A small image classifier, trained from scratch: arch repvgg, trained on crops of objects in photos (Visual Genome).
Rows from block 9 of a small image classifier, named by matrix and row number. Rows with one number belong to one channel. Each number is 128 + 32 x the weight over its row's rms, rounded and kept within 0 to 255. All counts start at 0. Numbers have three digits each.
After each channel's rows are labels from the 100 images, of 14848, where the channel reaches its highest value: "place" is the part of the image that holds the peak. Only what is clearly more common there than usual is listed. The data: crops of objects in photos (Visual Genome). In brackets: how many of the 100.
# c3: 3x3 conv, stride 2 (model.blocks.9.c3.weight, 192x112x3x3, each kernel summed), inputs 0-111
# c1: pointwise conv, stride 2 (model.blocks.9.c1.weight, 192x112x1x1), inputs 0-111

c3.64:173113092087107114091090112147117103125145129101133127084168101124181115149122106124114125085176091134128105174150130102057131145136132198120135151084115192123133148115079113139108133146090127141160180160087188122080108113153114181204088128062095137121070176081178185130168146164150125140178130120135129131133095094198092088133076147136
c1.64:153095142096083115104108094144134124094073148142135159137108091168172124181122134100113100111128111096169084183097111108122150152153140140159041146131123191094092100172086165153072129143102148094172172197118192096099060108129105161135120144086111164095080198157163155099122095143146163158150116125132138131091089120170082109134077107131
place: top centre (37)

c3.125:135104165117093091070136174171073152126115136100183064097087103147071205166170118097117139145137151145134150117069149180090166109161162161106173152106125105157098132114100123112128141120081149122103137129080120115150134108097118145137103115139127155091095167148154116098088153164091127174152175140134135166161096064150067103099085044183
c1.125:123102164137089085025122135166130163139140120140152102115108070149091193149162089099135139133076179161110186166055131166092194144149129125084169125094091102162114078087102085080089127133094153158137164144096155100154129176091131165171121111133099117115116140159161118132136158137144081108153155125123161151161114087142069110114119071160
place: top centre (37)

c3.57:101135178114145121109108119107144117145222102144184125179107147099108160152163135088143142097172097123107108094070162164115192122159104123136120132139111125170143142093104118122211161060152123110166161123103180134165148090085103142141105150123090149081132145139196099167119097130103116149197114121126100045137125127091157122184067084127
c1.57:093089115146115102104152182100099133164193079137152138115114135122110135144179096118138120131138102105131085075098120114122133130168094137126077124134133108141159122121130154150162125046121164106164100100131135133196114058098126122130133127154100187145162155125248137172148110117113126176199146125090102040117139147086105120164081065139
place: top right (44)

c3.58:102163168135095121131140157137190180138147113082164084125047131155100172090118100128070144115163153121120135134163136168113163046078095107159182147139065103084116138091150130102133143138170160151101137123125087101175179103121125155177088142136135086154117084104118145144126074122097091128111109155096146140128108220150127094207129095114
c1.58:110181153141115151143133148112158113143189106110164076129041143165101169097124123095077150128163140156090162132146159145080140051079053076184167136144090119110112174126127103070120127154181160120134148109144113078138164100129140162170081174145131104125123098124109142101136067121081092090140148145087115159145114175133141096205147131145
place: top right (43)

c3.13:175088145160110109114126141153098090156139141136130173122189110079133102223123129140144134124105131199123141145114135082114117153132169123114085070145132132089109106141137150105103065112097076144078141155105123117120068138108148121148097106126129181081185126124167132149147184088155122107191190083120100103056159106127135091038123147169
c1.13:143082156135128128084154120177093146170117174134127201119171066092119084179129144178131159133107158157122136170150129110113128174145143163095029113119127127122098115147126142135079148163085115138114163142110121130155039128079117079147153114102126166130116139115158121136100136089177150127127155100152135119033165056098103107055143123168
place: top centre (26)

c3.80:104136130051141158139129150125161117191157129085182149138095126178088163172110112103124146121137095133123109138074122119043169110124091091126172103129158148146094171113154160116152169045139130121110176107120145165155085162120088160136166123091092119107114163120183147199099142174129121179143177154111126109107117170095106120125035100165
c1.80:112124125070115112137123164142126154161134172126172141138095121150113114155118154121177105145069127164092114142091118118069186102105131101103120206102116121161101132116097136124102102132121119169117206111128071203151099165118089184150149076072077069066029128119166151153126122112132107160167155141145143112099112176163105123111071134132
place: top centre (27)

c3.82:139119177143144132124188113130150143113115136101118116155172091117164221145121168192172076128145167125117177168088102060137133140104117135101138135107163173161112092070110131157056070127108098169106107128142138033111135116100082118114060107169137091140114099102138125106182124075130163122091118151152102128118057149127127141094154149102
c1.82:107120157146152167111164101144141125126148085061114130183108052160129197126123160117138101110123142111158148128117127096116131120103108040077169157153130156156113131080147170122105120141104048160101122155128155010129125150094095132111130117191122110151111118121132121115147136075130160120072100104120157145161080200067151149098151157101
place: top centre (25)

c3.161:146088119122114135136124108141161145173140129149130133084162100061157112107162132168115133060166083128104117108138088146041159117135136178176214090143156151128147089158126138131079162073102139116097147101096143164161075176113082195126154147132150080123089170132167148128157164166117111142116084136177113133091169089144096135143044102116
c1.161:132090112098154114139123102158173121158129089139076143101199100059163093117168162141134115088157103104088103107175130088102141136126113128175165145122131109127137133158123128124027123103094111142089186124125156136149063198103082181143167069139160083070120176153141164132147160146123127154112117137170116152131150069187104143155095071137
place: top centre (26)

c3.178:133168132126147118132110124161180113143205112126179089169133070147116175114137137042102070095165083138105084127144157126131114109122128109108148139093144145116151162112154087140146119094123153143122198049139070102123166134106115181113094124116077094113098078128162158174191140182114103100176130136082154141154079176082152166169112116111
c1.178:141192115113157078142116117128144159149218089119122090158101074173105130153150142087101115097184125100093045145169133150116086101117088118145117123109119165091153152093140114127148088127130148114122177093180076113135164116083130193139084117102119091109081108182164129173169099128118110112147144106082163133161071191124137171163110087085
place: top right (35)

c3.117:123132151107118165080130152168132148107166061119183192150096117088021156126157151118140151149180144156084144134101149161118190145101098137149133157085160155110121072132167099118177206075088097133143145126157089085152108132134171143148161114141106093093106094146149111133060068169137138094081149144157146103117093170114161128151103132119
c1.117:156146150114149177160110159134101138102118059133198161161091131103011166097139151138118148141149149152045140122126131158100176101078085102154140134105140155111126106146130073162189189091114135161172130107160087100150149106126141134117148129160139107098125057141129148113060095156104132095098136190133117102135089120067169120143103129101
place: top centre (46)

c3.24:160125090053115128098083158163173093154070109150152114145172156125146154132145118132139157105175074163067150147102140137095161193096072142134182149105128157124114142102123139114096136133101090124131197125112145119153079189121104169081118102156121099067105154112135159106109110222112065161109135113148116178056126083111120153142089121140
c1.24:139089115045104118079140152141155128155062077154121166132147132113147146106121144118126156063154129198050161167128120091111175191139125176136156124141152115146155078146119155086079154091125132125158140113115157066187086139148105121148140109172087114123111165140092121126105149199139038112157104122115088162095137119122089137071162115133
place: top centre (33)

c3.43:148122090108103163145130134163186125159169143137138167138103101070104166133167157124130114126141126110133115114135090185096126176118113079090150183110176140148108082109131142076121093127068085121132147108120109120129057146121118196095119138157127120133130098106109078170146145157087178174065108136147149147065074136095160126229210110117
c1.43:163153094095131133150141153183160092134162126123111153142094129109142160044097141118108145123132132088181129100131119160105115185120138066118140165126185181146125101125154086103148135134069108113110175105139110137117066108132121188066125141168119108122142111120062074179118162144095170160150099161094150152058060139096110124192204133122
place: top right (34); top centre (25)

c3.167:210127113171170143120104103200135137146170090097143155181123117138173105105138085126099132088164150092120067101093121141159124122146104162081114153159139162172148080163150134108095119072149098077096140088088123123131162173160123122121115124107132121121120116180125121174162084128129122147126057249098155089093104171095111099166110109144
c1.167:105176125153151131164107071155122087124199104131120156145125132105131121093092127131105124071159142136126173117139125138111097120089113074125123156126158140160167170151110139033155076123121058109096151123136106128136189106183089126125085118164126077120074027181166132156134143086155110118104082193101162114151108149083145119146070147140
place: top right (44)

c3.140:185095203149114133159158152125125153172115152109154126087161125122149144110145133144086150071151120111122055128111012112116151127170149159178132113134139119164113078099187163137088154064092182136111142088080095105153109139121111092130114137107106106081112149131143164121158137137136144140179073131134163158105102182162133097186066080115
c1.140:164085190182088120060170142109093157139146141104116136079166175134115132094131152146133163085164116085168111138112046109132123113167106131145110100146157116169146069097160187138100131068058156115113190118082163092139120163112085081149129162086113182101147185130129158129136129136112156152153104144120150156070103175159155126165114105091
place: top centre (26)