Weights of a small image classifier.
Model: 64-pixel images, arch repvgg, activation silu, widths [64, 112, 192].
Training: adamw at rate 0.0017, batches of 256, held-out accuracy 34%.
Data: trained on crops of objects in photos (Visual Genome), 61751 training examples, 36.1 epochs.
Rows from block 3 of a small image classifier, named by matrix and row number. Rows with one number belong to one channel. Each number is 128 + 32 x the weight over its row's rms, rounded and kept within 0 to 255. All counts start at 0. Numbers have three digits each.
After each channel's rows are labels from the 100 images, of 14848, where the channel reaches its highest value: "patch colour" is the nearest of a few named colours to the mean colour under the peak. Only what is clearly more common there than usual is listed. The data: crops of objects in photos (Visual Genome).
# c3: 3x3 conv, stride 2 (model.blocks.3.c3.weight, 112x64x3x3, each kernel summed), inputs 0-63
# c1: pointwise conv, stride 2 (model.blocks.3.c1.weight, 112x64x1x1), inputs 0-63

c3.45:148124061114123166161165122125110119122173134114174111145165129111116125137214079135046132152079113179103075125126125116098139103129043098113129133124072103117154109116097154163119117154143193
c1.45:149131094125140165166173127164087124101152148121137109108163155152160117150166087125072152157076079181123084098115143058089145115123065097090134095144044107105100134142127142157170122165109174
patch colour: pink

c3.68:131112148073181218149131103133118122133086128100121104154117097108145105145136163115135141124111050160102079158103150159127169157089102133099125154143093114162209089103116137206151110105173104
c1.68:136059141122174168120166017128129123149072139131106143149167151131144144101096125167099161109127083132137158105118110160062165146110122091148107136164109144179132089109070140176160121125073134
patch colour: pink

c3.60:178134145148086102118145125180121135113153142114085115119150121133162127098088144142128143138149088172135171111178098169107119141143095101041113115156041086186172173158114095097149135149061107
c1.60:150150154084108108145139093193138130033113119127083106144120149143109170090073110082115131158113141160118143103145069136134115172115096065054097105140068117147153173138142100139119111134085169
patch colour: pink

c3.80:146058145119141154122074095121138159172155106070129140196083066165085128152086128132108142132131133154118117168103157112105175126118125150104156158187106112153155116121138152189097131113069050
c1.80:119088154110132125132055126144147135150164113096193096185079093168058131157150113119109105096143104153082145148126117121047099119116103130155166157170151104121177128146139108194106109123145064
patch colour: pink

c3.48:115146105092134187069131147089153150205131126097097125110133137083124096109120145155058110097114121196059103207095144186122127137134125158140150155126101102157136097136146111187137137115099173
c1.48:104140120096115148111117071159164093096144132137102137130153131139143109113132133150099092113123101105172144079122154160119161163117127000125084131129144115154174101138145109155142156210134149
patch colour: pink

c3.25:114127136062178157118075114082148116138153089183116133113170105135119162088147173190141115129133096156142089082063103158085183133093127130149159148093140077137179135118074108165096109121094162
c1.25:133140145093161132152046135056133099134157097141148126110152123117069176117166177155093132115126140144136133133059130167127111140082060148173123134075158135099183130091079110158119134094166175
patch colour: red

c3.23:138084111125145138029083123117117202157147102133096114148141107184128033114097145146143142099146102162106111125120167165153139113115164153078141136143122122151189148117130130156095197117103082
c1.23:148098120129145139052082143104099175150096091132133112137144121172149044090121109153134158102108101162096121100096185122160095149113125148153128141155103079082112162115128052097073140098077085
patch colour: pink

c3.61:159081159143139174095095126053150180125140116118053107135143108089104099166138170173121135111119118171163147163135147131125140138143120113055170114147134111166152143161141037155129159114092072
c1.61:142079124109192157131120114112144123098160115110080094122144071083108096192107165165132079096149122164158136161123143170109120124128080139054153115127103114153137166171085060163112139144137059
patch colour: red; pink

c3.84:093112090152145149163144153091179116184113182162130094115098096151037149122076158162172094117134111089092142132110085163107099140134174159156167108110108084141151159108118163146052104145122148
c1.84:074129119143186148176144124094174092155134115169136103098100128161066094093129134165149125098114161111142158142077092120123097145152151166161166090104127085078134144152119167127022104160094144
patch colour: pink