A small image classifier, trained from scratch: activation silu.
Rows from block 2, named by matrix and row number. Each number is 200 + 20 x the weight over the matrix's rms, rounded and kept within 0 to 999. All counts start at 0.
# c3: 3x3 conv (model.blocks.2.c3.weight, 64x64x3x3), inputs 16-23, a 3x3 kernel for each
c3.0,193,212,180,211,205,184,214,219,203,212,215,203,200,194,201,221,196,220,196,187,187,190,228,203,195,216,184,216,204,184,260,256,196,229,229,212,147,164,179,211,244,174,184,218,181,211,198,207,197,225,215,189,213,199,209,227,217,192,204,232,199,203,198,203,209,186,173,243,227,183,193,188
c3.1,161,203,190,136,236,167,137,234,167,200,205,191,196,184,187,196,165,166,187,216,199,129,212,211,170,197,185,181,156,189,212,186,211,222,203,217,223,208,187,239,213,216,222,207,225,205,180,219,192,190,216,187,184,197,230,168,184,230,120,186,204,130,208,211,188,185,200,172,201,175,177,197
c3.2,209,186,180,231,189,180,212,187,192,202,189,159,214,212,182,237,244,198,198,209,189,204,192,163,180,175,179,220,197,186,249,229,219,224,211,200,219,242,157,210,238,216,167,174,204,231,206,192,208,172,192,236,252,229,205,208,190,220,227,217,212,227,209,172,239,186,233,201,206,203,177,172
c3.3,183,258,188,243,146,207,198,241,188,238,252,232,224,204,236,202,202,196,235,186,198,135,249,179,227,197,193,194,180,189,211,213,151,203,155,176,207,228,180,202,184,177,201,160,207,218,225,213,210,195,176,209,201,202,195,226,222,240,193,141,175,157,203,193,192,226,244,220,205,228,183,225
c3.4,178,199,208,172,197,194,217,180,211,202,211,209,192,205,195,201,218,204,218,227,233,234,231,223,210,235,234,219,224,221,188,168,190,190,152,194,184,197,210,177,160,198,229,189,202,188,202,214,215,191,211,196,171,186,220,212,213,222,195,203,205,209,193,203,216,164,179,201,184,207,160,217
c3.5,203,198,216,198,199,216,209,198,215,210,205,222,217,210,215,232,225,219,250,226,215,222,197,203,166,143,180,226,220,212,202,197,204,206,207,211,196,173,215,201,186,208,200,191,207,218,213,228,173,189,195,152,146,209,186,188,194,200,203,187,230,231,219,196,197,209,211,182,194,195,171,228
c3.6,197,172,206,141,234,152,216,136,224,211,213,190,215,190,170,175,203,187,204,191,196,158,219,167,193,201,205,188,222,190,185,184,217,199,206,217,194,200,202,194,203,189,193,168,211,198,228,214,183,229,194,203,199,198,181,233,171,197,138,237,202,233,213,208,243,183,167,192,230,265,209,241
c3.7,178,219,181,196,190,190,204,167,183,204,189,192,206,208,197,204,210,202,215,195,230,230,196,201,218,216,250,184,199,217,217,211,197,237,213,197,206,218,204,231,203,196,227,201,211,184,181,228,193,197,183,208,199,209,207,199,189,196,219,141,213,209,170,230,217,220,225,231,172,219,255,194
c3.8,153,232,172,125,236,163,193,226,181,206,221,199,222,196,209,188,204,204,205,196,205,198,218,195,209,195,196,211,189,195,199,184,215,181,198,212,225,193,180,255,191,162,202,195,149,193,193,192,206,186,195,196,213,189,224,177,208,216,146,218,219,169,215,204,228,201,203,210,215,204,194,175
c3.9,174,153,177,161,87,136,164,161,174,195,187,191,218,195,198,212,210,210,187,214,194,221,194,198,218,199,202,182,202,214,180,203,219,188,187,211,199,219,211,203,192,235,205,219,215,206,178,241,229,194,194,217,200,179,207,198,189,212,210,210,211,173,216,188,206,227,188,190,192,166,210,209
c3.10,195,176,223,188,162,226,187,142,203,225,216,250,199,195,243,219,202,229,205,214,191,193,181,197,172,153,188,205,182,210,210,208,183,177,185,200,171,200,226,197,187,213,184,172,188,173,188,212,215,185,221,191,171,187,208,214,199,197,180,179,196,178,202,200,235,206,164,210,229,215,173,241
c3.11,219,195,191,201,213,197,197,183,198,188,205,210,214,205,222,217,230,202,202,225,197,162,177,207,199,205,150,233,206,220,212,199,213,220,202,198,217,226,208,198,188,210,186,179,192,179,158,180,164,186,208,197,213,180,200,213,215,196,201,162,210,167,191,199,197,183,196,224,190,237,206,200
c3.12,191,226,206,178,219,244,167,220,202,202,195,207,210,200,215,237,227,231,201,207,203,158,129,138,165,163,177,217,211,222,224,193,194,190,155,188,207,222,218,221,205,195,239,175,183,224,210,190,148,109,139,169,170,190,187,176,211,212,202,200,236,202,179,230,236,201,196,178,178,184,202,227
c3.13,175,172,206,178,191,218,175,190,199,207,214,194,189,202,187,225,212,215,202,227,211,205,189,215,189,170,191,189,205,251,162,185,244,195,216,239,219,189,196,197,207,189,186,202,208,181,181,178,201,211,188,193,181,165,198,201,202,187,182,191,195,189,202,236,226,193,193,205,236,215,210,206
c3.14,211,199,210,193,192,225,221,176,211,204,206,232,192,187,228,203,195,212,193,210,168,210,177,209,200,203,214,193,231,241,180,203,217,183,194,218,218,216,195,172,209,232,186,147,212,214,210,252,201,196,249,202,182,219,189,205,178,193,182,171,197,184,204,233,220,192,255,207,191,209,207,201
c3.15,229,192,200,198,193,184,225,243,212,182,217,232,172,184,212,196,187,216,203,207,215,177,184,157,187,210,194,226,208,201,207,208,182,179,205,214,160,208,157,231,220,242,193,200,144,205,184,174,217,216,220,185,192,167,177,202,191,204,207,219,195,202,179,196,181,185,202,208,235,203,211,194
c3.16,198,120,208,180,230,163,176,118,196,210,193,193,202,215,194,207,205,189,197,205,217,280,191,161,161,222,231,209,206,203,189,192,219,207,203,170,230,185,236,218,204,197,211,178,211,186,241,211,178,200,181,172,200,206,187,236,165,191,160,206,218,251,184,193,232,174,200,200,201,212,192,221
c3.17,195,197,190,212,183,209,221,215,198,193,186,196,183,207,195,182,188,198,217,192,245,225,166,206,175,176,178,170,170,181,182,176,183,217,165,185,209,197,182,184,233,191,196,173,199,180,212,185,176,203,156,185,202,198,165,208,186,185,215,177,198,207,185,185,216,203,231,198,202,218,196,174
c3.18,215,195,214,198,207,183,194,184,141,233,221,224,208,202,221,200,204,211,106,87,126,220,233,233,129,58,132,211,214,195,207,211,203,189,194,200,210,191,212,196,208,196,192,190,205,198,198,220,217,231,199,170,138,175,207,205,222,189,195,171,215,214,215,161,201,173,196,186,194,179,166,148
c3.19,203,195,224,189,193,224,173,178,210,224,212,215,202,195,192,208,212,207,209,199,203,228,213,214,208,231,241,179,177,184,190,199,193,179,184,187,211,213,238,188,191,217,202,225,224,221,210,235,213,196,214,178,160,192,213,205,214,191,186,194,183,222,225,204,210,203,172,171,188,163,192,195
c3.20,219,218,212,237,242,176,213,210,164,229,211,177,213,201,173,221,174,205,205,168,190,201,203,209,188,194,220,194,203,208,186,208,219,207,201,187,235,174,195,190,220,196,171,202,236,184,211,229,199,231,181,179,197,185,211,200,184,181,220,163,210,238,183,203,217,188,234,213,171,218,215,172
c3.21,218,166,236,223,194,200,224,188,215,219,216,230,209,196,185,192,189,190,240,197,211,203,192,210,206,235,182,190,202,188,183,191,199,231,212,197,183,189,188,145,154,201,180,144,201,182,163,198,203,202,176,213,198,155,201,214,185,187,204,183,202,217,199,178,222,186,188,193,166,221,177,181
c3.22,205,200,181,227,182,199,204,148,177,208,190,190,222,214,203,219,200,219,180,179,168,214,213,204,194,209,201,178,163,208,205,229,241,201,255,258,176,183,214,197,169,201,195,243,201,191,185,204,204,211,231,216,224,207,193,176,180,207,206,172,221,218,186,202,188,193,161,205,211,224,196,221
c3.23,153,237,143,150,202,206,224,109,229,208,213,202,214,211,222,202,223,206,217,190,181,186,242,197,203,175,211,195,182,189,204,191,197,201,203,220,203,191,196,175,205,194,181,191,197,206,185,210,158,188,234,195,207,223,210,158,220,187,210,220,223,201,177,258,181,221,130,210,193,228,191,203
c3.24,212,183,181,202,172,181,177,185,192,200,225,196,204,218,205,217,188,203,209,216,265,193,209,255,202,227,216,183,196,181,188,191,205,162,190,198,182,177,186,161,195,231,159,229,218,208,199,236,198,227,222,194,204,218,197,213,209,186,207,215,188,159,221,234,190,184,207,219,208,186,198,233
c3.25,201,218,211,204,204,226,219,214,182,229,205,226,223,215,213,220,218,208,230,203,211,195,193,190,164,188,216,216,227,213,212,200,175,183,163,162,227,179,148,226,205,145,225,222,188,237,220,195,222,212,194,231,224,199,228,194,174,203,179,164,213,214,209,221,182,205,194,171,158,170,172,184
c3.26,201,222,202,222,193,203,203,207,180,196,182,183,198,201,183,224,210,202,204,189,188,218,208,188,212,209,225,207,179,196,219,180,168,196,199,174,205,187,215,198,151,161,261,236,247,206,206,176,178,177,180,231,201,217,205,196,208,226,199,175,214,204,182,208,236,195,205,190,201,242,206,222
c3.27,165,178,212,193,200,202,184,187,216,228,212,227,199,206,217,215,219,197,225,243,230,193,173,188,191,162,176,199,187,207,166,171,177,167,197,193,209,183,200,220,215,207,194,212,191,192,218,210,173,174,169,202,179,179,243,205,187,207,178,153,226,204,202,237,197,178,235,232,193,206,165,191
c3.28,223,209,209,223,190,197,197,208,197,229,220,216,223,205,203,217,185,213,189,214,198,225,191,191,202,201,171,160,167,180,215,208,197,210,187,188,232,128,230,207,150,201,215,127,249,196,232,214,199,207,205,187,231,203,222,195,209,219,200,199,209,192,165,210,203,234,196,173,206,224,224,212
c3.29,181,205,181,220,221,203,193,197,159,206,218,224,176,192,203,193,193,202,172,157,187,203,187,220,204,221,201,186,192,221,218,217,229,199,208,212,195,176,179,209,208,197,219,208,199,173,218,212,201,199,207,190,219,219,230,211,203,183,197,192,190,152,203,174,204,200,170,177,209,204,219,199
c3.30,212,184,194,225,209,214,223,216,194,210,226,199,204,205,195,220,199,202,190,202,209,165,193,190,206,208,200,224,192,172,257,241,180,208,224,183,176,190,188,232,212,183,233,248,157,205,191,207,187,190,216,194,212,192,176,183,202,221,191,199,207,195,192,193,212,227,193,202,204,201,197,191
c3.31,215,188,228,235,202,229,205,203,216,192,182,192,205,196,216,216,185,200,184,184,165,202,207,164,198,181,209,191,190,209,205,189,199,201,201,196,156,247,194,165,243,190,142,248,158,219,205,186,194,217,184,219,211,229,172,208,185,179,204,218,183,203,183,217,209,199,243,243,196,194,227,201
c3.32,221,198,200,178,213,179,198,201,198,174,190,172,186,183,192,199,187,183,206,203,170,208,210,210,190,190,159,219,222,242,207,207,227,234,221,217,192,209,179,211,201,174,216,204,165,190,165,182,185,204,206,204,199,210,206,226,209,218,208,224,185,180,191,227,214,210,239,215,205,203,219,225
c3.33,202,194,184,216,233,248,183,196,186,226,220,239,225,201,221,223,198,211,252,219,231,166,180,199,218,193,200,175,170,174,190,205,211,225,226,224,218,216,226,202,203,194,205,197,194,205,201,222,212,208,231,224,217,235,206,203,190,232,211,192,206,168,161,202,211,206,186,188,195,163,177,148
c3.34,203,171,212,185,129,201,182,133,202,240,216,204,225,204,186,208,161,180,220,200,211,221,177,206,198,224,183,188,209,220,205,185,205,199,189,204,210,189,216,206,166,190,228,160,245,194,221,208,210,198,188,207,189,189,230,231,205,205,198,174,204,187,218,199,210,195,189,171,212,181,187,210
c3.35,205,232,190,207,156,236,162,242,210,254,204,179,222,209,208,193,204,236,206,154,185,171,211,191,211,212,200,195,164,197,181,193,198,192,218,215,191,181,217,182,197,194,200,217,187,198,209,231,189,221,183,206,147,215,214,191,199,208,195,149,225,183,204,202,202,213,195,180,215,225,223,172
c3.36,180,203,224,192,216,223,190,207,211,203,229,239,219,206,222,195,209,208,195,209,211,196,195,198,214,199,210,204,196,174,252,199,183,222,206,214,217,201,239,204,182,199,201,193,207,215,187,197,198,182,185,192,168,220,212,216,217,193,174,192,222,180,164,206,198,202,164,171,182,202,188,182
c3.37,223,204,193,219,216,177,201,128,178,207,190,207,221,189,200,201,191,231,212,178,170,209,166,204,201,221,196,214,166,176,195,213,226,196,214,197,181,197,190,165,188,198,209,226,213,215,186,210,180,232,199,232,226,200,168,193,195,184,196,200,208,169,186,213,238,203,201,220,200,212,220,182
c3.38,182,196,196,211,185,193,205,173,211,148,187,170,152,200,160,183,201,180,182,217,224,195,223,185,191,206,229,253,218,221,218,195,202,229,217,262,177,178,200,204,173,181,183,185,208,182,205,218,196,182,196,214,233,219,185,209,206,203,199,231,193,158,197,229,235,224,227,217,209,208,242,193
c3.39,170,233,192,196,219,194,213,215,230,168,186,180,190,212,203,214,227,223,191,217,230,191,179,231,182,207,244,201,173,179,209,188,213,218,207,235,194,189,200,192,175,172,220,198,178,177,212,202,185,188,173,193,193,207,173,172,198,165,190,207,185,206,220,221,202,238,193,224,230,192,205,226
c3.40,207,179,198,210,225,202,198,230,197,217,199,204,242,215,209,250,229,240,195,187,173,212,183,208,202,175,194,220,217,213,232,229,199,210,217,195,185,176,208,191,177,226,187,191,209,194,164,195,183,165,180,202,228,201,186,206,190,191,185,202,208,215,213,214,198,166,209,239,175,220,218,222
c3.41,174,161,189,189,167,199,206,181,224,180,182,173,187,167,171,200,210,199,229,216,215,224,212,219,227,189,221,184,172,226,186,154,196,196,174,166,207,190,176,254,219,200,247,249,227,227,210,215,198,172,202,233,206,191,203,180,151,218,195,165,222,183,209,191,163,178,147,150,159,223,141,190
c3.42,205,185,193,192,175,216,197,223,235,192,196,199,204,190,198,200,218,216,197,203,173,176,181,205,201,233,163,200,192,211,197,184,201,225,195,174,209,203,203,216,217,231,169,152,172,197,208,189,169,172,171,198,221,178,190,188,193,215,199,212,196,184,197,201,179,179,157,192,219,203,200,173
c3.43,214,202,227,222,178,224,236,212,211,218,200,180,218,178,173,199,185,176,234,186,202,197,202,211,195,220,214,221,236,201,241,236,225,235,239,233,150,154,194,183,187,220,194,184,184,189,228,196,199,205,218,195,216,218,193,211,208,194,200,207,223,203,226,174,182,199,231,217,200,228,186,228
c3.44,214,207,228,202,184,197,202,203,236,193,184,197,193,177,183,191,185,182,191,175,192,198,182,182,198,223,191,216,208,205,179,176,174,209,200,193,175,222,231,143,156,222,174,146,198,234,217,199,232,202,235,215,187,200,197,165,182,203,187,182,206,237,196,198,225,224,178,182,190,205,183,191
c3.45,196,189,178,186,229,158,185,229,162,209,225,190,204,219,184,208,222,223,197,219,201,197,195,200,190,205,185,181,164,194,205,176,193,229,190,186,203,154,206,214,190,209,216,208,222,191,210,206,177,208,210,223,225,203,198,183,185,203,154,177,205,155,198,200,187,226,179,179,184,182,180,176
c3.46,214,199,249,231,225,253,192,193,196,204,203,206,215,219,215,218,220,213,196,163,197,212,175,220,191,205,242,196,199,171,203,184,174,190,175,161,214,191,219,220,205,227,189,189,224,190,195,182,174,189,206,199,175,204,221,192,183,190,199,171,212,207,206,190,194,179,215,188,193,186,160,187
c3.47,185,212,216,167,187,227,196,205,201,224,210,215,200,203,194,221,219,229,218,248,233,208,197,191,181,173,162,215,213,188,228,223,202,179,177,190,203,215,221,198,195,171,203,168,198,182,211,210,188,180,169,201,178,211,213,207,223,209,196,214,189,193,191,204,218,183,151,168,225,170,180,211
c3.48,209,161,219,231,219,155,194,236,189,193,201,202,213,217,200,205,204,210,202,221,203,246,218,177,187,219,224,185,183,184,192,184,182,250,214,189,192,186,217,211,206,191,185,221,201,172,182,179,213,227,171,199,246,218,165,218,149,168,209,217,196,181,207,201,190,187,224,174,170,187,196,213
c3.49,190,218,191,240,204,183,152,212,210,213,197,205,207,221,207,180,198,208,169,158,171,178,206,190,208,162,181,195,183,187,214,210,194,205,194,175,202,228,225,185,214,198,193,203,193,202,160,196,203,226,191,176,166,189,224,232,203,197,172,171,189,204,193,200,228,206,237,202,173,190,218,198
c3.50,217,229,209,162,218,216,169,209,228,163,210,217,175,211,225,162,179,193,215,222,205,196,217,182,181,186,182,223,212,201,226,201,223,191,215,225,170,196,170,228,223,206,154,180,150,216,197,189,226,216,210,168,174,198,198,210,247,192,211,245,209,214,185,202,174,168,195,206,201,191,180,198
c3.51,206,222,192,204,175,200,219,236,184,196,195,204,223,222,191,220,212,210,181,195,195,223,186,198,171,212,223,189,192,202,215,219,226,215,195,179,200,183,170,199,192,191,188,165,196,195,175,174,249,186,192,184,198,222,197,190,179,168,220,219,203,176,195,198,196,195,181,179,214,209,206,162
c3.52,184,219,200,215,183,165,217,185,179,192,199,227,208,206,218,223,226,209,187,172,195,215,183,170,201,202,186,200,201,202,209,198,200,196,181,165,221,188,167,235,207,173,175,230,219,184,208,216,189,192,198,232,241,215,221,187,204,211,215,206,178,219,207,247,197,232,211,201,159,221,217,209
c3.53,198,206,197,170,221,184,229,188,198,232,208,197,241,211,205,237,230,220,206,194,183,175,210,196,207,216,211,231,213,191,255,244,212,233,236,225,166,197,226,182,168,215,165,173,190,211,195,217,177,198,206,183,201,208,215,212,217,200,211,226,205,208,187,207,215,195,203,195,133,193,202,210
c3.54,197,163,216,199,196,215,198,185,181,229,225,231,218,209,214,205,198,193,220,193,201,192,216,206,199,201,206,193,189,188,226,235,205,212,228,225,203,176,186,219,194,186,234,237,208,213,199,210,212,203,199,172,178,192,214,214,207,193,206,248,195,226,220,193,210,198,214,209,196,231,199,211
c3.55,176,210,209,175,202,217,208,203,186,186,195,196,217,208,213,215,233,206,183,226,178,167,193,201,192,176,193,225,245,190,233,245,204,188,196,219,215,210,214,251,204,202,207,194,159,213,191,167,193,196,196,177,162,176,201,195,183,213,202,164,184,190,173,219,216,195,233,199,177,162,204,222
c3.56,188,212,177,223,210,180,222,218,221,199,216,184,199,213,210,206,218,214,197,171,197,179,184,191,173,188,157,197,173,194,216,174,209,236,222,215,207,220,178,194,196,208,212,187,186,194,175,197,165,177,182,223,222,196,175,180,197,197,195,224,207,175,222,228,221,225,214,197,219,177,196,196
c3.57,149,187,235,184,190,194,230,218,150,196,194,209,210,203,212,210,213,205,193,219,194,185,172,227,227,163,182,207,205,199,206,219,198,208,180,199,211,194,205,207,210,206,189,223,208,200,166,201,242,142,209,192,168,179,227,178,195,164,218,199,194,224,222,209,237,198,225,201,185,192,209,199
c3.58,198,206,229,194,202,241,211,190,231,209,196,212,197,189,229,191,190,209,204,219,198,201,207,194,186,211,197,222,233,206,208,179,187,216,162,197,200,223,222,190,192,236,188,160,214,177,172,186,221,194,223,213,172,201,236,236,228,233,228,171,229,241,180,192,192,200,164,199,227,201,226,214
c3.59,226,195,222,210,176,260,182,182,228,171,183,198,175,180,228,191,205,233,187,210,181,219,206,176,239,218,232,223,217,202,244,178,174,194,174,204,202,205,194,221,165,178,200,155,178,205,213,201,186,205,211,182,198,195,191,216,165,189,193,191,197,182,218,197,206,206,205,221,216,231,195,193
c3.60,209,223,233,222,212,249,206,218,209,189,198,217,208,209,207,211,215,194,226,203,183,201,177,211,160,162,219,199,185,216,182,209,217,198,184,203,206,218,216,211,194,224,206,211,175,184,192,173,214,190,200,212,222,185,225,218,192,210,187,207,210,180,196,236,201,202,236,213,210,223,202,181
c3.61,220,147,201,252,114,233,208,127,208,219,211,217,222,203,219,221,213,215,199,212,232,192,202,204,182,167,206,203,183,198,184,192,198,169,187,185,205,202,184,234,207,182,197,212,178,200,182,215,215,184,204,188,159,189,189,193,188,184,216,181,214,199,166,171,203,184,196,213,215,197,232,191
c3.62,204,221,190,242,222,170,205,160,201,212,203,211,218,204,221,213,189,204,184,195,185,197,208,256,182,222,202,197,192,202,203,201,215,197,178,204,188,215,213,179,200,234,192,172,200,220,220,196,128,213,229,175,193,191,196,171,200,192,200,226,177,202,205,210,232,177,181,211,200,196,217,212
c3.63,202,216,190,171,223,131,190,210,207,217,204,217,214,205,221,204,167,217,246,217,207,211,204,212,209,230,185,197,215,216,189,188,212,189,203,201,205,185,193,216,204,233,221,203,234,198,175,203,222,191,195,223,181,188,232,171,206,218,162,216,201,201,195,192,169,183,202,195,191,166,228,178